config.toml
model = "image colorization model"
dataset = "microscope photos of single blood and bone marrow cells"
train_examples = 97085
image_size = 48
crop_scale_min = 1
horizontal_flip = true
translate = 0.12
color_jitter = 0.1
task = "colorization"
loss = "l1"
arch = "unet"
norm = "batchnorm"
hidden_act = "elu"
channel_attention = "eca"
pixel_unshuffle = 2
widths = [96, 192, 384]
blocks_per_level = 3
block = "basic"
attention = false
upsampling = "pixel_shuffle"
init = "kaiming_normal"
residual_init = "scaled_by_depth"
optimizer = "soap"
beta2 = 0.95
learning_rate = 0.0046
beta1 = 0.95
shampoo_beta = 0.95
eps = 1e-08
precondition_frequency = 25
max_precond_dim = 1024
merge_dims = false
one_sided = false
adamw_lr_other_params = 0.0026
max_steps = 9100
batch_size = 128
epochs = 12.0
lr_schedule = "poly"
final_lr_fraction = 0.01
warmup_steps = 1820
weight_decay = 0.1
adamw_weight_decay_other_params = 0.01
Rows from block 5, named by matrix and row number. Rows with one number belong to one channel. Each number is 128 + 32 x the weight over its row's rms, rounded and kept within 0 to 255. All counts start at 0. Numbers have three digits each. After the name is the row's rms in percent of the matrix's.
# convs0: first 3x3 conv (model.enc.1.2.convs.0.weight, 192x192x3x3), inputs 84-97, a 3x3 kernel for each
# convs1: second 3x3 conv (model.enc.1.2.convs.1.weight, 192x192x3x3, transposed), outputs 84-97, a 3x3 kernel for each
convs0.107 095:149133080126065168099145147111083157120083144136059094132160167136141155093153141090114157131141093098107156132189107135162142185133137083135125112127111069193102105115164149122109106169113084105086096135134089088106120118157138130156162102096139091134113077147119095098139086101112124151146147140090130128112173122171086096146124135074118155112117115128150142160139149175210086
convs0.108 112:095133126164061098132139118152111119126168098147128124121103117109177134146118106067157136156126042130170146189028096164081156175129160221044157069094127154112126128101177102151112110118048132111122137168115108154092114131158124076113107173132109141164144148148117082135084109135162107076143167174068142134108102087116127104168082110170077145103195096113136202140069122141111143
convs0.109 099:159120137151103082184128175126154135115087085152119162086113095119088054142171128141161120107054089161159168143108112110126118188092150128104125072139111143185112144161137143102076132071086117086123103150186097097151127163117198116156120146131148064149093087147118175076119124147192122139117159177179100079065112134168064151107140178059129181184133011160187149146122155081070101
convs0.110 089:072081128145163193243162093217148124144176178058099058148146156117158122128109141132147105105191134105130145112122134108143174132046111115118131163116116133151103130124160153148144109182090147113145138132120107097117115149178114132162110129158139157104145076119103128141122179143138169081107122101119138080080154200064104126112103123060105116132153151130141118146130182100111141
convs0.111 110:158173145121131072150171073164113182163199177103160162105111140112147132126116120138132147181163079124155150125183147161134127181087079098102102091068097153142083181135137140104218128134071145107175076132164153094088152141181131140087131096151092146163107096141205150123124145173068110141151126117080085143114139063157137123135164075122126169125121172125074108158107138137136120
convs0.112 110:200115124164151137142102133110150175108166129135102141116149130099189107117155113166105122186120140139095125135146138117173150149115140092158147139131133076159105133133097202092128168096142122088159191127130140143118149153083149077108094102114114116149086142180111189128128137085143105150059185136151163128155100111122074186100225109142126062131033145145159153130146123139053095
convs0.113 094:098072141062143144122093183108081111113096105142135133140057098124205175057115096163185115120185164147122129091151158136181115103124170138134084135153172137134191123128141058148161125105137151051085106125161101129172116097091125152149115110143080126105178121118150141129162060139105156107111168162153116137143138110119143134153042128052069072094107096169158134114125043125157176
convs0.114 091:135121125099122134155160102099133181130220159064135110126132114090110155097092094044161128125180111104156140170132121177146131170142091180138146184164135084175152170163114181106144110071125180123162131120158147174142165135121181117101126117173137128123155096150146136125083146115208113127107207109193096119124109140181098098084164121085111148098090116097121070132095140173097113
convs0.115 088:079082110121092126119160165150151126115076136129119075068069180093124132142141100078155139153176146139087127145173109136200133143136167119165115092150118140127126154114156117100140071104139082125104134152120103130194143084082109123097130180161136107097104121110086117103198123123149090133130142122149159145171121113097094083147143136095088116136126117142082141155168084119091125
convs0.116 095:128175176083183092120166121150160140175171156089114061143080131166060125123149105114125143139168134091180131064162138144097145138148122202058147143087158101148106091137139141162148097151103161132117182145072109101158136104117158112101110117112117146103071161152089113184139122108187138064112113152094137112137131105089112153124164156159154142154128124081064135157152179125199075
convs0.117 087:101160156123182142128127104139173173115099152088197169123151169093156236147131115103141110094145127126144119124165183157112141144141162075151109149143167123147139144102064132086063176161163144115066089144171171139142101154177100160134165139125138094063092067099100168157125169144112077134146115113146106170128181115120076113166118110167194135111167131134085162112101125146152126
convs0.118 093:090138135137145075122140073159112106127162148087130150139131098122108132140126143178045106088132162166219083110111199179121167078082084154117079134133155117161153106105112151147143137093087151189115092093080094137100127101140092123174120131142124121129166156149102118187150117160088120143181159106190170097068131154082137048120123141131156217111105108126129072191125118106133100
convs0.119 103:081049181063081070136117160170133134164163121117114062091149169170150146074083094139147141103091103120142175092142075102090178140069135194157158145102126116119169135201165093168135065049102092107099106130162151138142130128132144077081148164164130129115136137080173145110120116131182194189123115131213164110147170130162169074154116133185162135127159099120106142165100141120147142
convs0.120 093:097162098212200165126169068099168126132119084215135107109092104154118082146120168109138118122170165138109098104129176124100092145046137177142118143124099155143129091149121109181157125188109146148124133081147091113120116057154142117110134176108210154114113097129100133178156170098188123084104151180053105136192088069133173173116095111130132084051119114081143157133116124116163134
convs0.121 091:106119161107157172090108162138205170110168143132120135132136109174088174092097082151215171136169141128153125070154194130140092158133158066073101122135104088181136154185090127131122176121086124118115112113142133120089095109138102144123112098100175064128115104135122150151137117130102103097121051145058091087144151117134135098145104146115148116153080170117175138113116123165195122
convs0.122 097:134138079128181192111078164088152072094090145177146154122130084107139131202197130173183121165102148176155113084153127083117114137156119129165096060174143116120076216145081156167147128139132071156083181116120143086111133076086151178113149133198118149126149142156118084155143144072119126108172121127094086100135138156162190105170142165171130152117214089115164182110111164137136112
convs0.123 095:080151069108102121167133159133021067121139091160145132161115208159123135101108141075133129155104125143116122142045136161110103177143132113047139152122126133125118112151113129103182112081128138121121093101174147114087145132159150125150122168134120140153105148110122080107140059129119098141151147135072140108091099158107154194157131115184067195109209090127176149082111153123108092
convs0.124 099:114103102093091084135097125072045173132160102162171164149131132093146166130144115147094103181172133129078138131152167129191070144127153148222131126168194051144129179130106133105129148111097115129108108130078134128106115106130075129136180135119126178121102145154110168104126118129070134140156147120129162145147175135138131150136154173126122153159105128170140118143117093178148185
convs0.125 113:135151156051125086188093141102098075190179141168076142152116146150059112104142145118139137067060105180110158059099127100065177170164125012122184106129112163130186118139150129096122137080139099130136094127148083074090111153129148122135077114095180127105101186187124175095105081129132111116161153188145123078076062136150163125087131081152107146144134141113186118087103173140096139
convs0.126 091:085176133106115101176100103137147140106155084071094133159120134140113138137131143113173087173063115148156128130131151138133168147077116170113117130160129119121112169148119181132137082122104180129109118147139080070102111072089137088138147082159209195145076103097160102114167136164171153125091097053124089110153079090131104158098109143181192099117023104145143098153163122131152102
convs0.127 104:074134129145145089110158149134096172102120109180121126129149096219197093128109112170190136184073061159125124125088127145146095097098135117133153089102071108123139130111140110123158144136116139222171165095148098101115159105092105138116129158131118165176134182110112145085108090129118133083127141106086134097095127140095141142152112181096100120114135134127169137109102208127106130
convs0.128 103:180167123070145169179129114168077177138136136159113043142129105098172132152137117111140150164114127110151150107192133129183126107170086089167106168104160129095109190110101126118122137135101118121135111098109118159156151078066122105134164119157125152117144116127158164105125127170080124154128113101133107075150167131122120168120065142147142146103126097123134126169112108127090103
convs0.129 103:145124127133125093137164086175122197097109148136114151146099133145158144161138110117172155150082116113098155090133104164077131163119139135103063184147130148155178119127129150080139102093099143186134136147140125125126114102162131111113168092085135101160134106147154129125159108167105153102104150112095150151121127121109204087158130147111178199147191094071133112143076097174121135
convs0.130 098:087143096172062082152118147183123102124118159108147119112107062136146136087102110185151110139174141051197107159161150168109130166135094173100139154018127219099111077157133130115087096126100145097079156103156191132163130114105136094069142115067099144110183175124127139140106111124134172151145184134150125100134105092086044059132142061148158104134178160107079130153105109160101111
convs0.131 135:125112135157184166136156107092161122148146055095167194128178151088149086142147102137098152144150166148119094166155113182123055127176099147147117107133081074171076110120131081107056131159105067140129130122126101087177115147088125133098118187136164146106085094147099140118139122101165141112142116117178074082136108110043140160150105163145108091117120119109084120091111137173133122
convs0.132 089:073181125096193162111186140096201093177068079122152112144070089106108085159150160090094123114142158174085126064127100133075154095167166134179147154151087107168149120151113164136037112145076142106143117120107122153147100135079115135114151157083128135148116131100094186159184141151172143137076100160167089118158109101114181119153112169122101157084149204137174115175121183051132060
convs0.133 105:118168118093089183127092121160141083088148177140083127156180165085136129114080178139159116161032171133128079109129109155092209136080142150098157138119176145049119121086110150140101131079136144134093158114151158168140143131120091131147180086135122140140115150122071131165131173137102094192169148126207156167101091160079122115089123087136089172193074161132182103167099152131112114
convs0.134 101:142129120059096058141149072107104148103174153146060170100188129126141202141148130164083163126123099107115087129127081129132189099084135111124087148147132126126174165174214136125123178185082135152142154166137152133136103108133120087105092139141124123103114160106179167095083157128150116154111191133104148192131140125052153146092110070159137110106123155158149069172142116108185213
convs0.135 083:167092087165187142066115131090180128082166144148070122108124098153119113132146137159110158135109102098096114076110087090082130127127172116142139158138102092128106111038085105088109145129132123137153103129127134114098060163134144171149150126099108154132097088098076096110177146116113149144168108113122159137154163131121111073089159124153168165140154093106127134191120180089080176
convs0.136 115:143114152170152092155075092093124142182169154111144103230164091108044097049118165118098152106091167154107181088107147149168138114137155077065126063131179158154159091109144160179110141164057122150108091169120119119103100121123121135095144108117127067125093121153131131114197160119120103092120102145165094138185119156145104136060133169098175078136122097157154107068121157134127125
convs0.137 102:095128089110148071167136150104059097110150100131170164113182132113133097134142173120061109189140122138124121149080129175134122159165152134110197120173137122125125139134157184107126128166124119106105080141164150123099104149097111096148145098083140125109106144083100057169093131146134075073192139116081107116106115182052099119123151152168206110164103160161112126145137144113117122
convs0.138 111:113114081095135144119149129054155135163141137081113109134160100062125175173128123114097060159177140102189086134105045116144153123089206134086113089155143134160086144108123144204129161152150177118120084052146141144098135152134129081145153104058142140119124135093124117164151109089088175149131187121143049131077159145104112111181103111077198157171163148105100184173074119141143122
convs0.139 097:140069141140170117153120080112083125161095132074129052129104177160109167120138101161060095078103128141165145187177162184119157131161128146116119088111150126119132109093109067093179115132134113093117104122139164117147140179121154147100169140184139143121111110130124164144128132148202139107122087096134148200058159154140155182159162092154123188142119160158180149061089126100065195
convs0.140 099:192081132066124183116116110139156173147098151193132084137102145113111179153178094145106172068112139118128155165065167107143197107157107143105080157173159121164181066133204099102064140099087104139169107163177169138183116163073151175138153129109136145149156167101137135081136084117114106171151187131119157094105152105165074130132125147063171135145085086165058136172077175073098120
convs0.141 090:147158148106153187156121164112098087116128139168157166184130114108092108177124145113096156106181149073154108109119124071129130126152092157081168111175166116144104077115132126131083094122099132104110124107140099077132109113104140112104119072125136121128135110123122053147141163113158155123176131104108120169031093107092100151130119159092160095077033091101090111091074105165139189
convs0.142 092:148153113162138108132134146181137093070143133156117130086133143171195174139212132155182150102111144188108096157130117078124154139170142115139191141147135104172108092130146154076092107124149101111109139106149130133112166162102056106118132125111115075127174176152131106163167106134089121101113141129136137141082120124102137130126176159097109038123144115119114098145128168071101090
convs0.143 103:123124148150172208142092166152164098185096107130153116150130092124185167107156099165096108142166179097070168131155059130133153153165139142163176072100161095154102142146101098142121073195091163120156156106094058177100160092154153099099139137102102097092148125103136095171120175146072153107136106129181104172129107169078113107146171140103186179108158166165143101187138144126148200
convs0.144 096:150112131122104172130082138114125188100169173110116102157095164105102182091149125122145140171128103152119124121127138109175125148160133147096155108145181129096158145124116099165146145124124062118155059166138113116112177160137133134155136143125115171092134119168096164082098116083158146135103115125135127104121135134119117098105144143132124125128097140133142077151140058168146081
convs0.145 082:123131114156125125118085116099097072062107118100054100044071115171115136131074108141100121171109131164149100114095109086079112125128119135105114132104145118097163118108176109044172166183158159124118099084200139116130114093135117131118166158151125079105145092128061146133104193193128139138085118130075087133140125125146125146064097143125178165139092173133087104108068098095120078
convs0.146 102:101096079107171085119103128139110132178173119057110167150124145125101102183150115108108085172137083071131098053060179183107084121121081159147171092123162135157073181146087113122136100116134154132158167163130128144120156162113173123149154086184145134128109103134082152124139111182146104181128077143069136158119079180133121158124147124157143173132174127100141132123169054122163189
convs0.147 102:154139116131129123124135158097116130169114108092105118103111167115141176122155143138072139145154149133189122081126139159113112104165068110117128101154076123088104135096137135159143108121114172123170113127158160115108088118142145133091148124139132145112136098214144119107133122137157151158149125158143139138128087107166140094094134143147158150095116072154099111209179165147201169
convs0.148 097:157201096092095083107017133062183137079163084093160121137161126166181112112121160133139080099139111120105094101177153137197172155109128129191067132149110128105172176070080183190100183216113107099126125124105103120110156085175109143114117147108131118131124117139102094137136197144111094122151119093149120069165147163153102104105133153149156168137147175138118085096158134070133133
convs0.149 084:088118126133125106123132144116109115140116120125097157152135129118178171138141094076140064148121081153132106158132160148085128146122067059216134165130158112072134170136166057184109163107076104078128068141123173138158110122133132114155131085055110110152096102141060113103121173119127160181158155081131114147151095100097137111161151137124077123107125156112129105144115134126117130
convs0.150 108:090188143114094122146185197155083152095156155121152126165157151123145112110087091173162056103104068118152112161188171134149138138098139140051160170073166080141144093118106135194138148128129114104143146125157133200104120134120146188137155139139128130131109101134138130160047142149170157091144060114123095116115196111118117101060042176116164189148153127161134080077119153144169117
convs0.151 110:111128111161103095108142105164113194094080114129112115087131101169062128087165145140148169134096125124097089184123132080146099119111156160075126078190131189058137163162112089148125130148100138118160062218106204089135118133093175119146143082157105122143125115180120171072196143172139137162144112054111170126141121147151104119105124199125145210129130155138122086134122163105121095
convs0.152 095:105158168151149111110090127104128174152166135165112042112134096168158108114127171145101089117130123139123092167016075141123107102097087159121108158174092097108158157155109137189131169113126162147112132121128156134067120092145140122157145108107108131173096100163137096143135155133133114110068096132119118082120059158104089108181173153176144150062146203098053095125139161195129162
convs0.153 099:134055131118048102138136131128165140153157146109084172172150156142154173141103112097156138132068107122102144160205125161132165144103109141167101122085110106158139125120198103182149102092069136113226073136118127101067119115118130131147135097085083168083199202118172117126158159147170193118136186158129151115157124154144103078132197142100189204192089112144112120142120099133143160
convs0.154 091:135097054125119104093076100144138160214138107111138147148158093115075130151100178171104139075075169080149101124150042123107110135146134085107190089122092101143069173154175056103133149203096153138087129112081145119082119120126101110136147123131130107201125124113180133133104160124142182176117140124104117181158095181108075145115137176113098047130103137113100120133148142170168122
convs0.155 088:127113126159129103192200117134139169087090117052089127119103108086106063148130191121197120118115183103161135212110116162179108085156105154163151162128114107141114179086156158165109097139149172135147155143124197086113088171149048135088116101164123112133126091099172170090108068138160112120093122100187129155161105117150121145120101154127154126131198121179081088255167081203175162
convs0.156 103:120120116117176175134135089110091157135162146074084114110092157185080191166100187125141153089130136095126115148108098112124153132133137138122149095095133167153153141109116149084110110097108101107073144160101110100147121156135142129096075171122100135141169169155107188079133127119124112213166148196151133122118037140141209120171099100111083151102133099061124148107167122128135067
convs0.157 103:137144092134193143121161070098105069199101125073118109170147095084145155102172158134151072108091146138089129156088118109141119201153094193195097160114115171092151117080117171170133175159173143168103137112100125145039174137137060129080113090123102131109117119081109143170188178129098100101144123109136101122157121100170148129162099151099158130113078129129100084126104149203122130
convs0.158 102:169125102177143127106112108168131152105170135099168106094121127114098133076149156119141109136162091161198113127081134174129151126149104129124137130114160138140165132149212110118110151112091116130106121139119118153109093149155128116126120124135138127164124146096170081138094121174137140135080126091080157142094119095107137104168131144131145134115129086141087094100147115099062146
convs1.107 097:138114153173180127150213119131223134072126130134154066143067156141098120131091123167190117174168099103135146173126154190086080089082129213054129094101122145115129156111094109138123057141050158164153115141132104195097110091123126125103146150135149139130106166102173176095144101171084164157085136148114057080117137094108149092114160155135108159140106067205091058134115129060127187
convs1.108 115:085108153201120104141120112136154099080123150154117131099100132174122135138143104115179151213207029127123145104144126112125104195191095061104082142205122136163092104148106164120099112176077097129121112112185126136099146141107126121169114131131152166115150176135089147169101065161114178106161144073177179102098105133088149190125118124152170145199146079130155144133185161073177092
convs1.109 098:111149111122131147094136124179124103119160116164108118132119145109170185087084116127088152188099137120097141135111127103090165130151089191129144175113146120023173104115132075142131112140131118130138145110151167072114126162150092120124154096114111128124135128122098171074153168146088133082137089168114151118137123162146119088226152104119158179102221088094143164119098069190116142
convs1.110 096:183135064129139117087141148101127243136139034115145101153128100125112156111107114098100138083161100096089095102150103058161135167183154130131103169165139115136103105044131102149129143215140078087046080088117095061157119108123097120108129059135144123109106187177117150153139185206114165154113056090136141172056120122178102169129074112129134167093129086095168134120105119090109120
convs1.111 104:141054124125119099127131133179137216185088219097187094140134098144117131122138122189117138070120132132145167123170117118131089022156127149139202130161134090033097119117130138112152134172148164177137117187189046110155102150107169140152122168132155102111122100098172160099159102137126095126126109091069118157113130165179110150126103213084155090108111116090120115142131143122156120
convs1.112 109:175111124123109129142099159067114099236096111114154191122179125136064177111164094119107130080125121127147135118140144194127170136063123131124141172093128091122172116146136131142162100158102179153140140086064128061159106152193131155128088139138139100096085091115126146133160127149100144103132068130170126167108161093168139084075174174111245099183055230100134153156127086141105096
convs1.113 096:096126136090101151162142117108165075150214131124042087091103125110094165138155130115145112129131149166164088116176104081139154100171113132112196090142103187116094109108118129118130077174106102130135124096147162181134144104152140143178104111138146131135154121136112111136125096060145131180189122144114160173134091115172075178123104067185132145104255092141114094146110100199099067
convs1.114 096:155123144150113118195145116118070139128049171141189160140156159117130122132157153095116120113096053137134090077120136134170109113057175117079140125126078209099105153139131083183121110135100211069160177162107152071087129130113170149130135138138123095113153106127112124132139107121129142120161094154146081041117207138096147145182128179110139097068070154151169086178180102184169178
convs1.115 092:098076105147165110073100110198123086097073081115033135105121129235140108078149145116203099138082096203070106103090144173194132199205128133193107060134155185082198130145145113116077169113145078114168163101125102094107157145111122116158137113112154136149085084083129153151117139164081091027115106128193096141104108084101126173108102095151207130081084172110097142141071130189149088
convs1.116 096:105073118163122136173115148134118151123069046164168201169132152163179117120099158125143145182094136171144078117116105127144122115118211172070114144088112143184122118116088170144078124132145121159153111153095123165122145130175104109093162115174096123129081121097152147104195105125160164095098119145074102205114146145127125150133222115078078146206097141157108112110061128130127215
convs1.117 093:171138142162153155155138134078068175169132086137101058143068135109099129125115152104135170151139130138119153161134143093187154145118132147136162056074071115117184117103135142129161142135163141194119139091125140106128094145083132125079111101145122116127060125143147104146107158121190115127118115128127108149066157086097097125127152130150163140169075117136094097202197063101184147
convs1.118 101:166105106124121169158130129127155163181133196063089080183126130131148156160124179119093111115091124126133096186125186130127067109112112093130109111123164109128130138147153105106126143188118074143156091149118113113127145145161098146146163155156104109115158174172111144116157196154109154123110085065102101134054182127193148118139133109119174167084100126079114142125140174102148167
convs1.119 098:104168168101136143104109142181148144101121081143119105112132130096141132163156125142148124119133104165096165161166054059147167159141138049105131096107116129107056160119102158115051132134127156081153122112150151092141116182122169143125173173116108105065101124121094084096133077144135101115143053053149114149076117085156169098119152154109178067126157054089127122108131177134113131
convs1.120 099:115109143104095098132143124162105175147122107068102140114086131130144087170155162177113165167149164090129145165100105110086078119082119093088163060135124100117087168108157170093118153114048122077141045095074112102129170163136131167146142137111140102128202148138127087101188199102081106168100129172153144135124143072106094123084062145172086140106156118162124132129134140101108073
convs1.121 099:092074126121112130099102151131128150078133149147138078126100155125158089132109143090104138163125178141146117156113129143175078127158144104157184120111081186138079113108145111134137166129170089125102109151128140180115126159129130094130133154099180087129097075099124089088130175165110134087147129136219095102163085081111121119098168097146089112150169129216184070154152123090067102
convs1.122 098:163126156128123102149142148183165117121102123139052139136128140147181139124141113095160173148164102229105133136127125164110157147043107139135116181080137088102142099103146080126048147102064096121079159158151132070144101160110117101151133083106146154144134138168112144169156140128148101157139123081129116035095169146122152131128123132129178133109197134116097155051097063147106163
convs1.123 101:092166128155156081135165088162120120156118209077129150128101140141137085097204091098195102148107086081144086119052070083138183082216154165119118195148143086153131057132113117206120079152064096089151083102151103110098116119145122116141075125130138165129097116151107123157127088105082121134197122130119164125109126168143097188161080162173181108145130069115058071132140150112083177
convs1.124 099:116110142126082160114088127107135104126177108053145160161077102136098134114144122054128100106097090073101142082150090195088100159162181170182174082149117167095109129127147114144099142047167091113132123146151162139091085159116100148131082119126090083167150113143093108088112094140116182121151155132165095150167062163123055149126091175112150161031181180172117081116189141159129111
convs1.125 108:105134113103166155110118107149217091166156107130160066157095136081157135110126122138164134105093117132098209169144152158097183089109113116082131124084112050094195129165104105089143142124125103117166105108160145080099134141106098138104101127103172131140130166155138122125118088066084165122179143170188111085196158169123100139114102117101147140187175184174147137089154156157105143
convs1.126 094:124110160173142149163134082140176156159146078101018115128133165161145153141143105076096177113169129193082096116062034077169177177214169143103137132135175151153057121110150099172124195235173081101129122145151092133120167140135106137110112131112152104094169178147080144097141064081138208106134150097128167155086174146120127128162193180176141122094183170064105114139181164182193157
convs1.127 106:142176150094092123157098137079156098138003119115178188125170116143102074136135150114041130145134106135119128126099148076080183164177116151198158120182147095079103092118078105066113110119100136138130137076148111123126117133105130102156120117102116083116120124108146084120124212093133101163112157099066116125078109077159134154074159176145107094084138100098169169141126131146091081
convs1.128 103:134178127086168161132096072190180159149156071086111040130143117085119157150127102093170106143149112094072126119152093104149164194119104168163100064115119121111127123145116120104148165117184103120099150098163092109101136127160123121156114112093124152160124050116134114149075106067157236239097144148143148150179167128136126118114075162136107186103130092101114078136119093175105112
convs1.129 104:096085133133142154125129126163123084118175193084094118161081122160114140144126102094159087121113122175143115141101109177241142158112150135098192104102135126175110124089174141155161138081138097142164152121132128110123102114116142110135129191109155088105141129124122088164115170190140115139105119132165098185120124077071114128173064063088097147119147115124121128116128146077151152
convs1.130 102:132144109143127096145147097043081113130136103184115118135149111110123123108107138138079074157179106133106119134170203167104107081157053163115080121173095137111098125121094146107102107112152168187032133176128185176129138167124117159141146170118135138132122130117081187131123114105144116161153124118113243094156175147124167141123148120160057128178150097114243175114151155100104144
convs1.131 116:131093129088123143181099168117034090192150080153162157133163088143107093114058114117157135094198117113100106131086128153112096072149063113079127139152139092094156115111130134172104138178123174194106144081203114120136146110115131099167113156129134118161113116146129118128071134143132109104097171100178128120133127125165122088135134124183068133093095170138101115123094165119131103
convs1.132 094:140070142107058094165141091105096126084176131113148154118120135177191102152174124126144141096110149143115190092097139148165114151070108080174089147120164138074152139096108143113096100119108126128078159134118102161078151138108145147136132107145136071127106086116128174077118225129164123091013142081117108069123079094129098126170137149101097147123134083154125116159063129162101089
convs1.133 107:173147081107138162092161123064166111132094193160104113142138077096117165132117128115161118079170121148113107094106168115153131116197107108219113099145096099150110076098157110173116129222093117110121109111142133101127104165155143067156151108091111179112126146125129138141088126141127124103120125163105116134136146103132220062114191136088108126127142095104134080170170060103144134
convs1.134 094:189126087135119121167159130128184103073100177102121146116145134165096179142116076083162137059112095108123095080078104146163164134083145108135095126110109141109048130059109125174165114119115139084098087118162127125141125104119104137091110116111145121137098101096087158116128071148100203156080080201123117152151173086076078115062147142179092138052151111110206116172094106120145098
convs1.135 089:114166147120115139131162090136163129126061071160107112137148144130139169120109105127086131146102072112119148081108145162142111137161109078138237105089170081170139110113109161095068131160186117100137103114143130147237126084119121121068168125126106161185149151130107160158134110105143145136156076101140126093157151127108102107126070101094122145118119154116135143141166071106173190
convs1.136 110:167145168145135106131168112118082106122073099073167136147122168129153090111117097145116144142106078088158103101119128098161087109130201080079141084135219084128125196083163120115094111130129110102156144169132090134110129155131164152142119136118114095095126095110150089089060137155118112112097091107173093075090108110120118095105177130121044129095131129112105126154105187143092096
convs1.137 103:113136111171080164132151179169130053146118170113155147144082164128133109071191153156147116124159042123144198172134161125177125113109120135102148145179109047194157143124115079113143132133141119125126135056164130094163145120088125182160107136166112129103090108134123150142171139111131081091116139147109161126049113097177166166055155125118094132092137184153193179109113057148143139
convs1.138 109:134062146098196104149121090159162137168091120125132185131119161113199108134137080193110129132127099120124097039204174129255111113161149142140133105191099113139069164139129168209192118120102132101141112159148089109115132117133120106106128091162137160147118107099092136125136108168181204148128151094158200121178147120069099103165159098083170121144165090170184134200187176077094112
convs1.139 096:132155112169068091147171124150124082163146148184138151119175135106128092118115128166074125147128119199197154152134105125140178147121145102134125168160121140130155123185126164104138158098116130129076130152113126179090138170140115116147091082125147116113115199087173132108099154106207102192109176137096159132092110164102071125123160186149119105167100132120141096130186181133111121
convs1.140 101:158152163063138160066106077167168094116122076130127083132054153114130179150178083124104147135164153163110065104092123119124135207180036119147170082168183112141138111101179178113132114159148128073151147126187081149121138124142118149101118074137116150109150149149137169136140110121090132098095146101115146120140148115158100098096153082074117157150067135174178136212126019148190109
convs1.141 100:123145127113109140138112129164139076145196130180139019128138139152149150123121091176140173129134152094115090111093117142079076052094142102127108127136095097093163123109106120060112104104126066130207119182166118125130107146119119107088145158155167137123090095132151142146158160069172132177160182163116128093073029084096106067144129071102056136087078085149114086092108114101142111
convs1.142 094:109128118088162083095102173141123131107100075181146008119092124100098095183144179210196132138167217115084130130116171114127154156094154132145094149167186088119158114118112155182158076121143104104131096167102127118167127143114123140133129116133078201178075068151116095110113120139072066120181115199184151107123113160176177222118104175183173153119139131171174160097149142176103138
convs1.143 095:131128093091121079147069112131119164084192126095113132132128106132085103169135108202166126081104123095136180113151172087138096170099107129042150182114196147107146101073131131124164164080137117147175136108082134171115157066129109155119128110115068188105089121084129131155076162139176151151098086145104166122076144102095153116164091094105137216128105137112144192122108148122060093
convs1.144 104:114152112104098146109119135131196138115094156152142129167067159126165151136168153066144119090110197097103134204062123182024104128101128110191208025108216093132116140140156157093109202125118172105170103060212092126128114169167133145132114122096152151140117115132131109148186142163086104132143114141158082185186097072142172099100203087112092105102124116127090163203131146165144085
convs1.145 085:147136107122088115127117147115064202058046147109104149105141131132120117121091149139155119132093154127120126206094126152209093148116040124154172079127129105159120134166095104166121115126107145149121097191150144161191135116146129097150165125139128118139146168146157139100142136175210169166101096099139080074087117070168122160100118231143105119101161145104101034203166110130142090
convs1.146 101:115112081132094131090189136145134173160088091143135124135113062138100080119115134109097181116140105070162087139129122166035054123125161189159012160135142121125135116163159101114200124118082118154090097135136109078130126166132104190144123133148142124120137158127141114118077206085105133152120135103058145146079055155171102105159097134067181150192053100106152145145127144161150107
convs1.147 104:117115142154146143134139156074179144131143084094098164139082139145130085113127145115090124105163155112168076164161110113106086112152126152093146172103060148139123154107135085136173118139170094086086160151106165221239113157097123121127125164156134154153115104119143115094104129096209155105110102144116119134110136076137205153126134150119178115096117159150123132125086082167167163
convs1.148 103:137137143151121121095066126110071129129063102150074152101191120153099178096134162082121102136085134163079113171163151124151156134123109078104143125099092179067115127136104067120083179111092192158069200178069128172092155124125170148101163141134161155124107145120184170142133122099073092151147048152121109108119208149132171107093168163108178124114121136087105127102198121159122129
convs1.149 092:091115108140136135132144135138134098147116202171137098117120142132087137139117200106175126140116098074094195138052182139157153083137110155144155092126152103072185177178132112112141134142111201122186148068086115057180127125124143168123115160098133139114144138134133139142142100135149136120154132127184162139084139114136114086121173108101186084135135139167105097143152085068117134
convs1.150 100:116084132115147133055141115183172113099075151174168121149118126114105080062079107095185111116130158162124191116147123176093153067058136151202144056215029060124158108113099103112170097095178148075133152157159138139159176139087161142162107140164118107104156152093145124104161137060147105080126089145098123119137149162140159136161098049073193144062241089116111096158088134209138173
convs1.151 107:136154120144126162117127158105141138128140093126184117132097138094153167106122104164141105111140134129178098098123132096167185144085164128189102099087196196127050114134196142097056121129119155143099161126153146201088116153104084121112162125101154101116137113079107149140116215211137082133081139097135158118161118060122089151061151083199096148155106131136151120227076096195172119
convs1.152 094:124185162145153195142124143156091124135089156170123073121089132129133147148178117144159120064144180143166164135107098135119147083160159081072130145100086162184102103165090126150132111135129130117197091163123081114232141126137135120152169175104145145114102108111103111154143135123110152089132074104058112152113217184118139114124161151071126159125097083133089141072105133101143163
convs1.153 102:162116124134090141162160071083161222115064130133124142157124111119118132113163137058123136203090065134063164107063128115113100134078099113115118108122136114053136149112155108155061194127123143150092115160088089141153111111106116099137121116083112141070184085135125096142113194137146174108174050162131151153121160136128094198120141117173128184116113118137144063155134105155132153
convs1.154 090:141200169146134164088152138113045150140137073117136128125115133165163144157069148145070112131092149161134106109140099139111103131009173175099109163077140120182161171138090154159136148169138140181098090126066134124125122058108094105111138107159136140136099145108138161082174198115048062127142135128117143171091184144070161050127141140163129149139160102116099164072147104159134148
convs1.155 092:122091136140112149095142138091086099146150128082034088124151139163097136118107126112108140128176155147071085082082087116131106230201153213120117190156120182071149126106096131145109159134144106158105198153118075193176095128078163125147150164132188136151119144105122125144157088127193112126126128124122182175123091120144168081127090112184139091109228093138143180123135070173180159
convs1.156 094:108066118131155086092135154061101118169154128137098135101132152134140141063140093113117170142117168145068130201220103173123151155098109061095095150098060177116126132143132107166148142103127134187207184200104170110063109152105133120095150131129130122127155137152101066122095130122106143145092114119162140181162140169152131163096137100005130148146104175252134066190135108046110103
convs1.157 099:171099131123152150151111098121143153138143122178089064155079137108125123145143087157220059136179120142114096167088120139105166106141185129188176108135160208128159165111125071155118134134098171115162167142153166123129105146147123113092067086094101120147108110133124077162126088165070141125175106137106068174139174141038088112124130152116082122074132113079110113144142158112143139
convs1.158 096:097095154153171142136122094123144142156202150096157180129125128167132142141108135121110089111105088111136160084099196114120130074148122151121113085153117116110160114143135125164140086155181129089029108169158097070100136168160087127193124130126101109119155068099120205102168124145054108085120078066205120056130074134092092165208117153126138147148128124067133119129117157024122123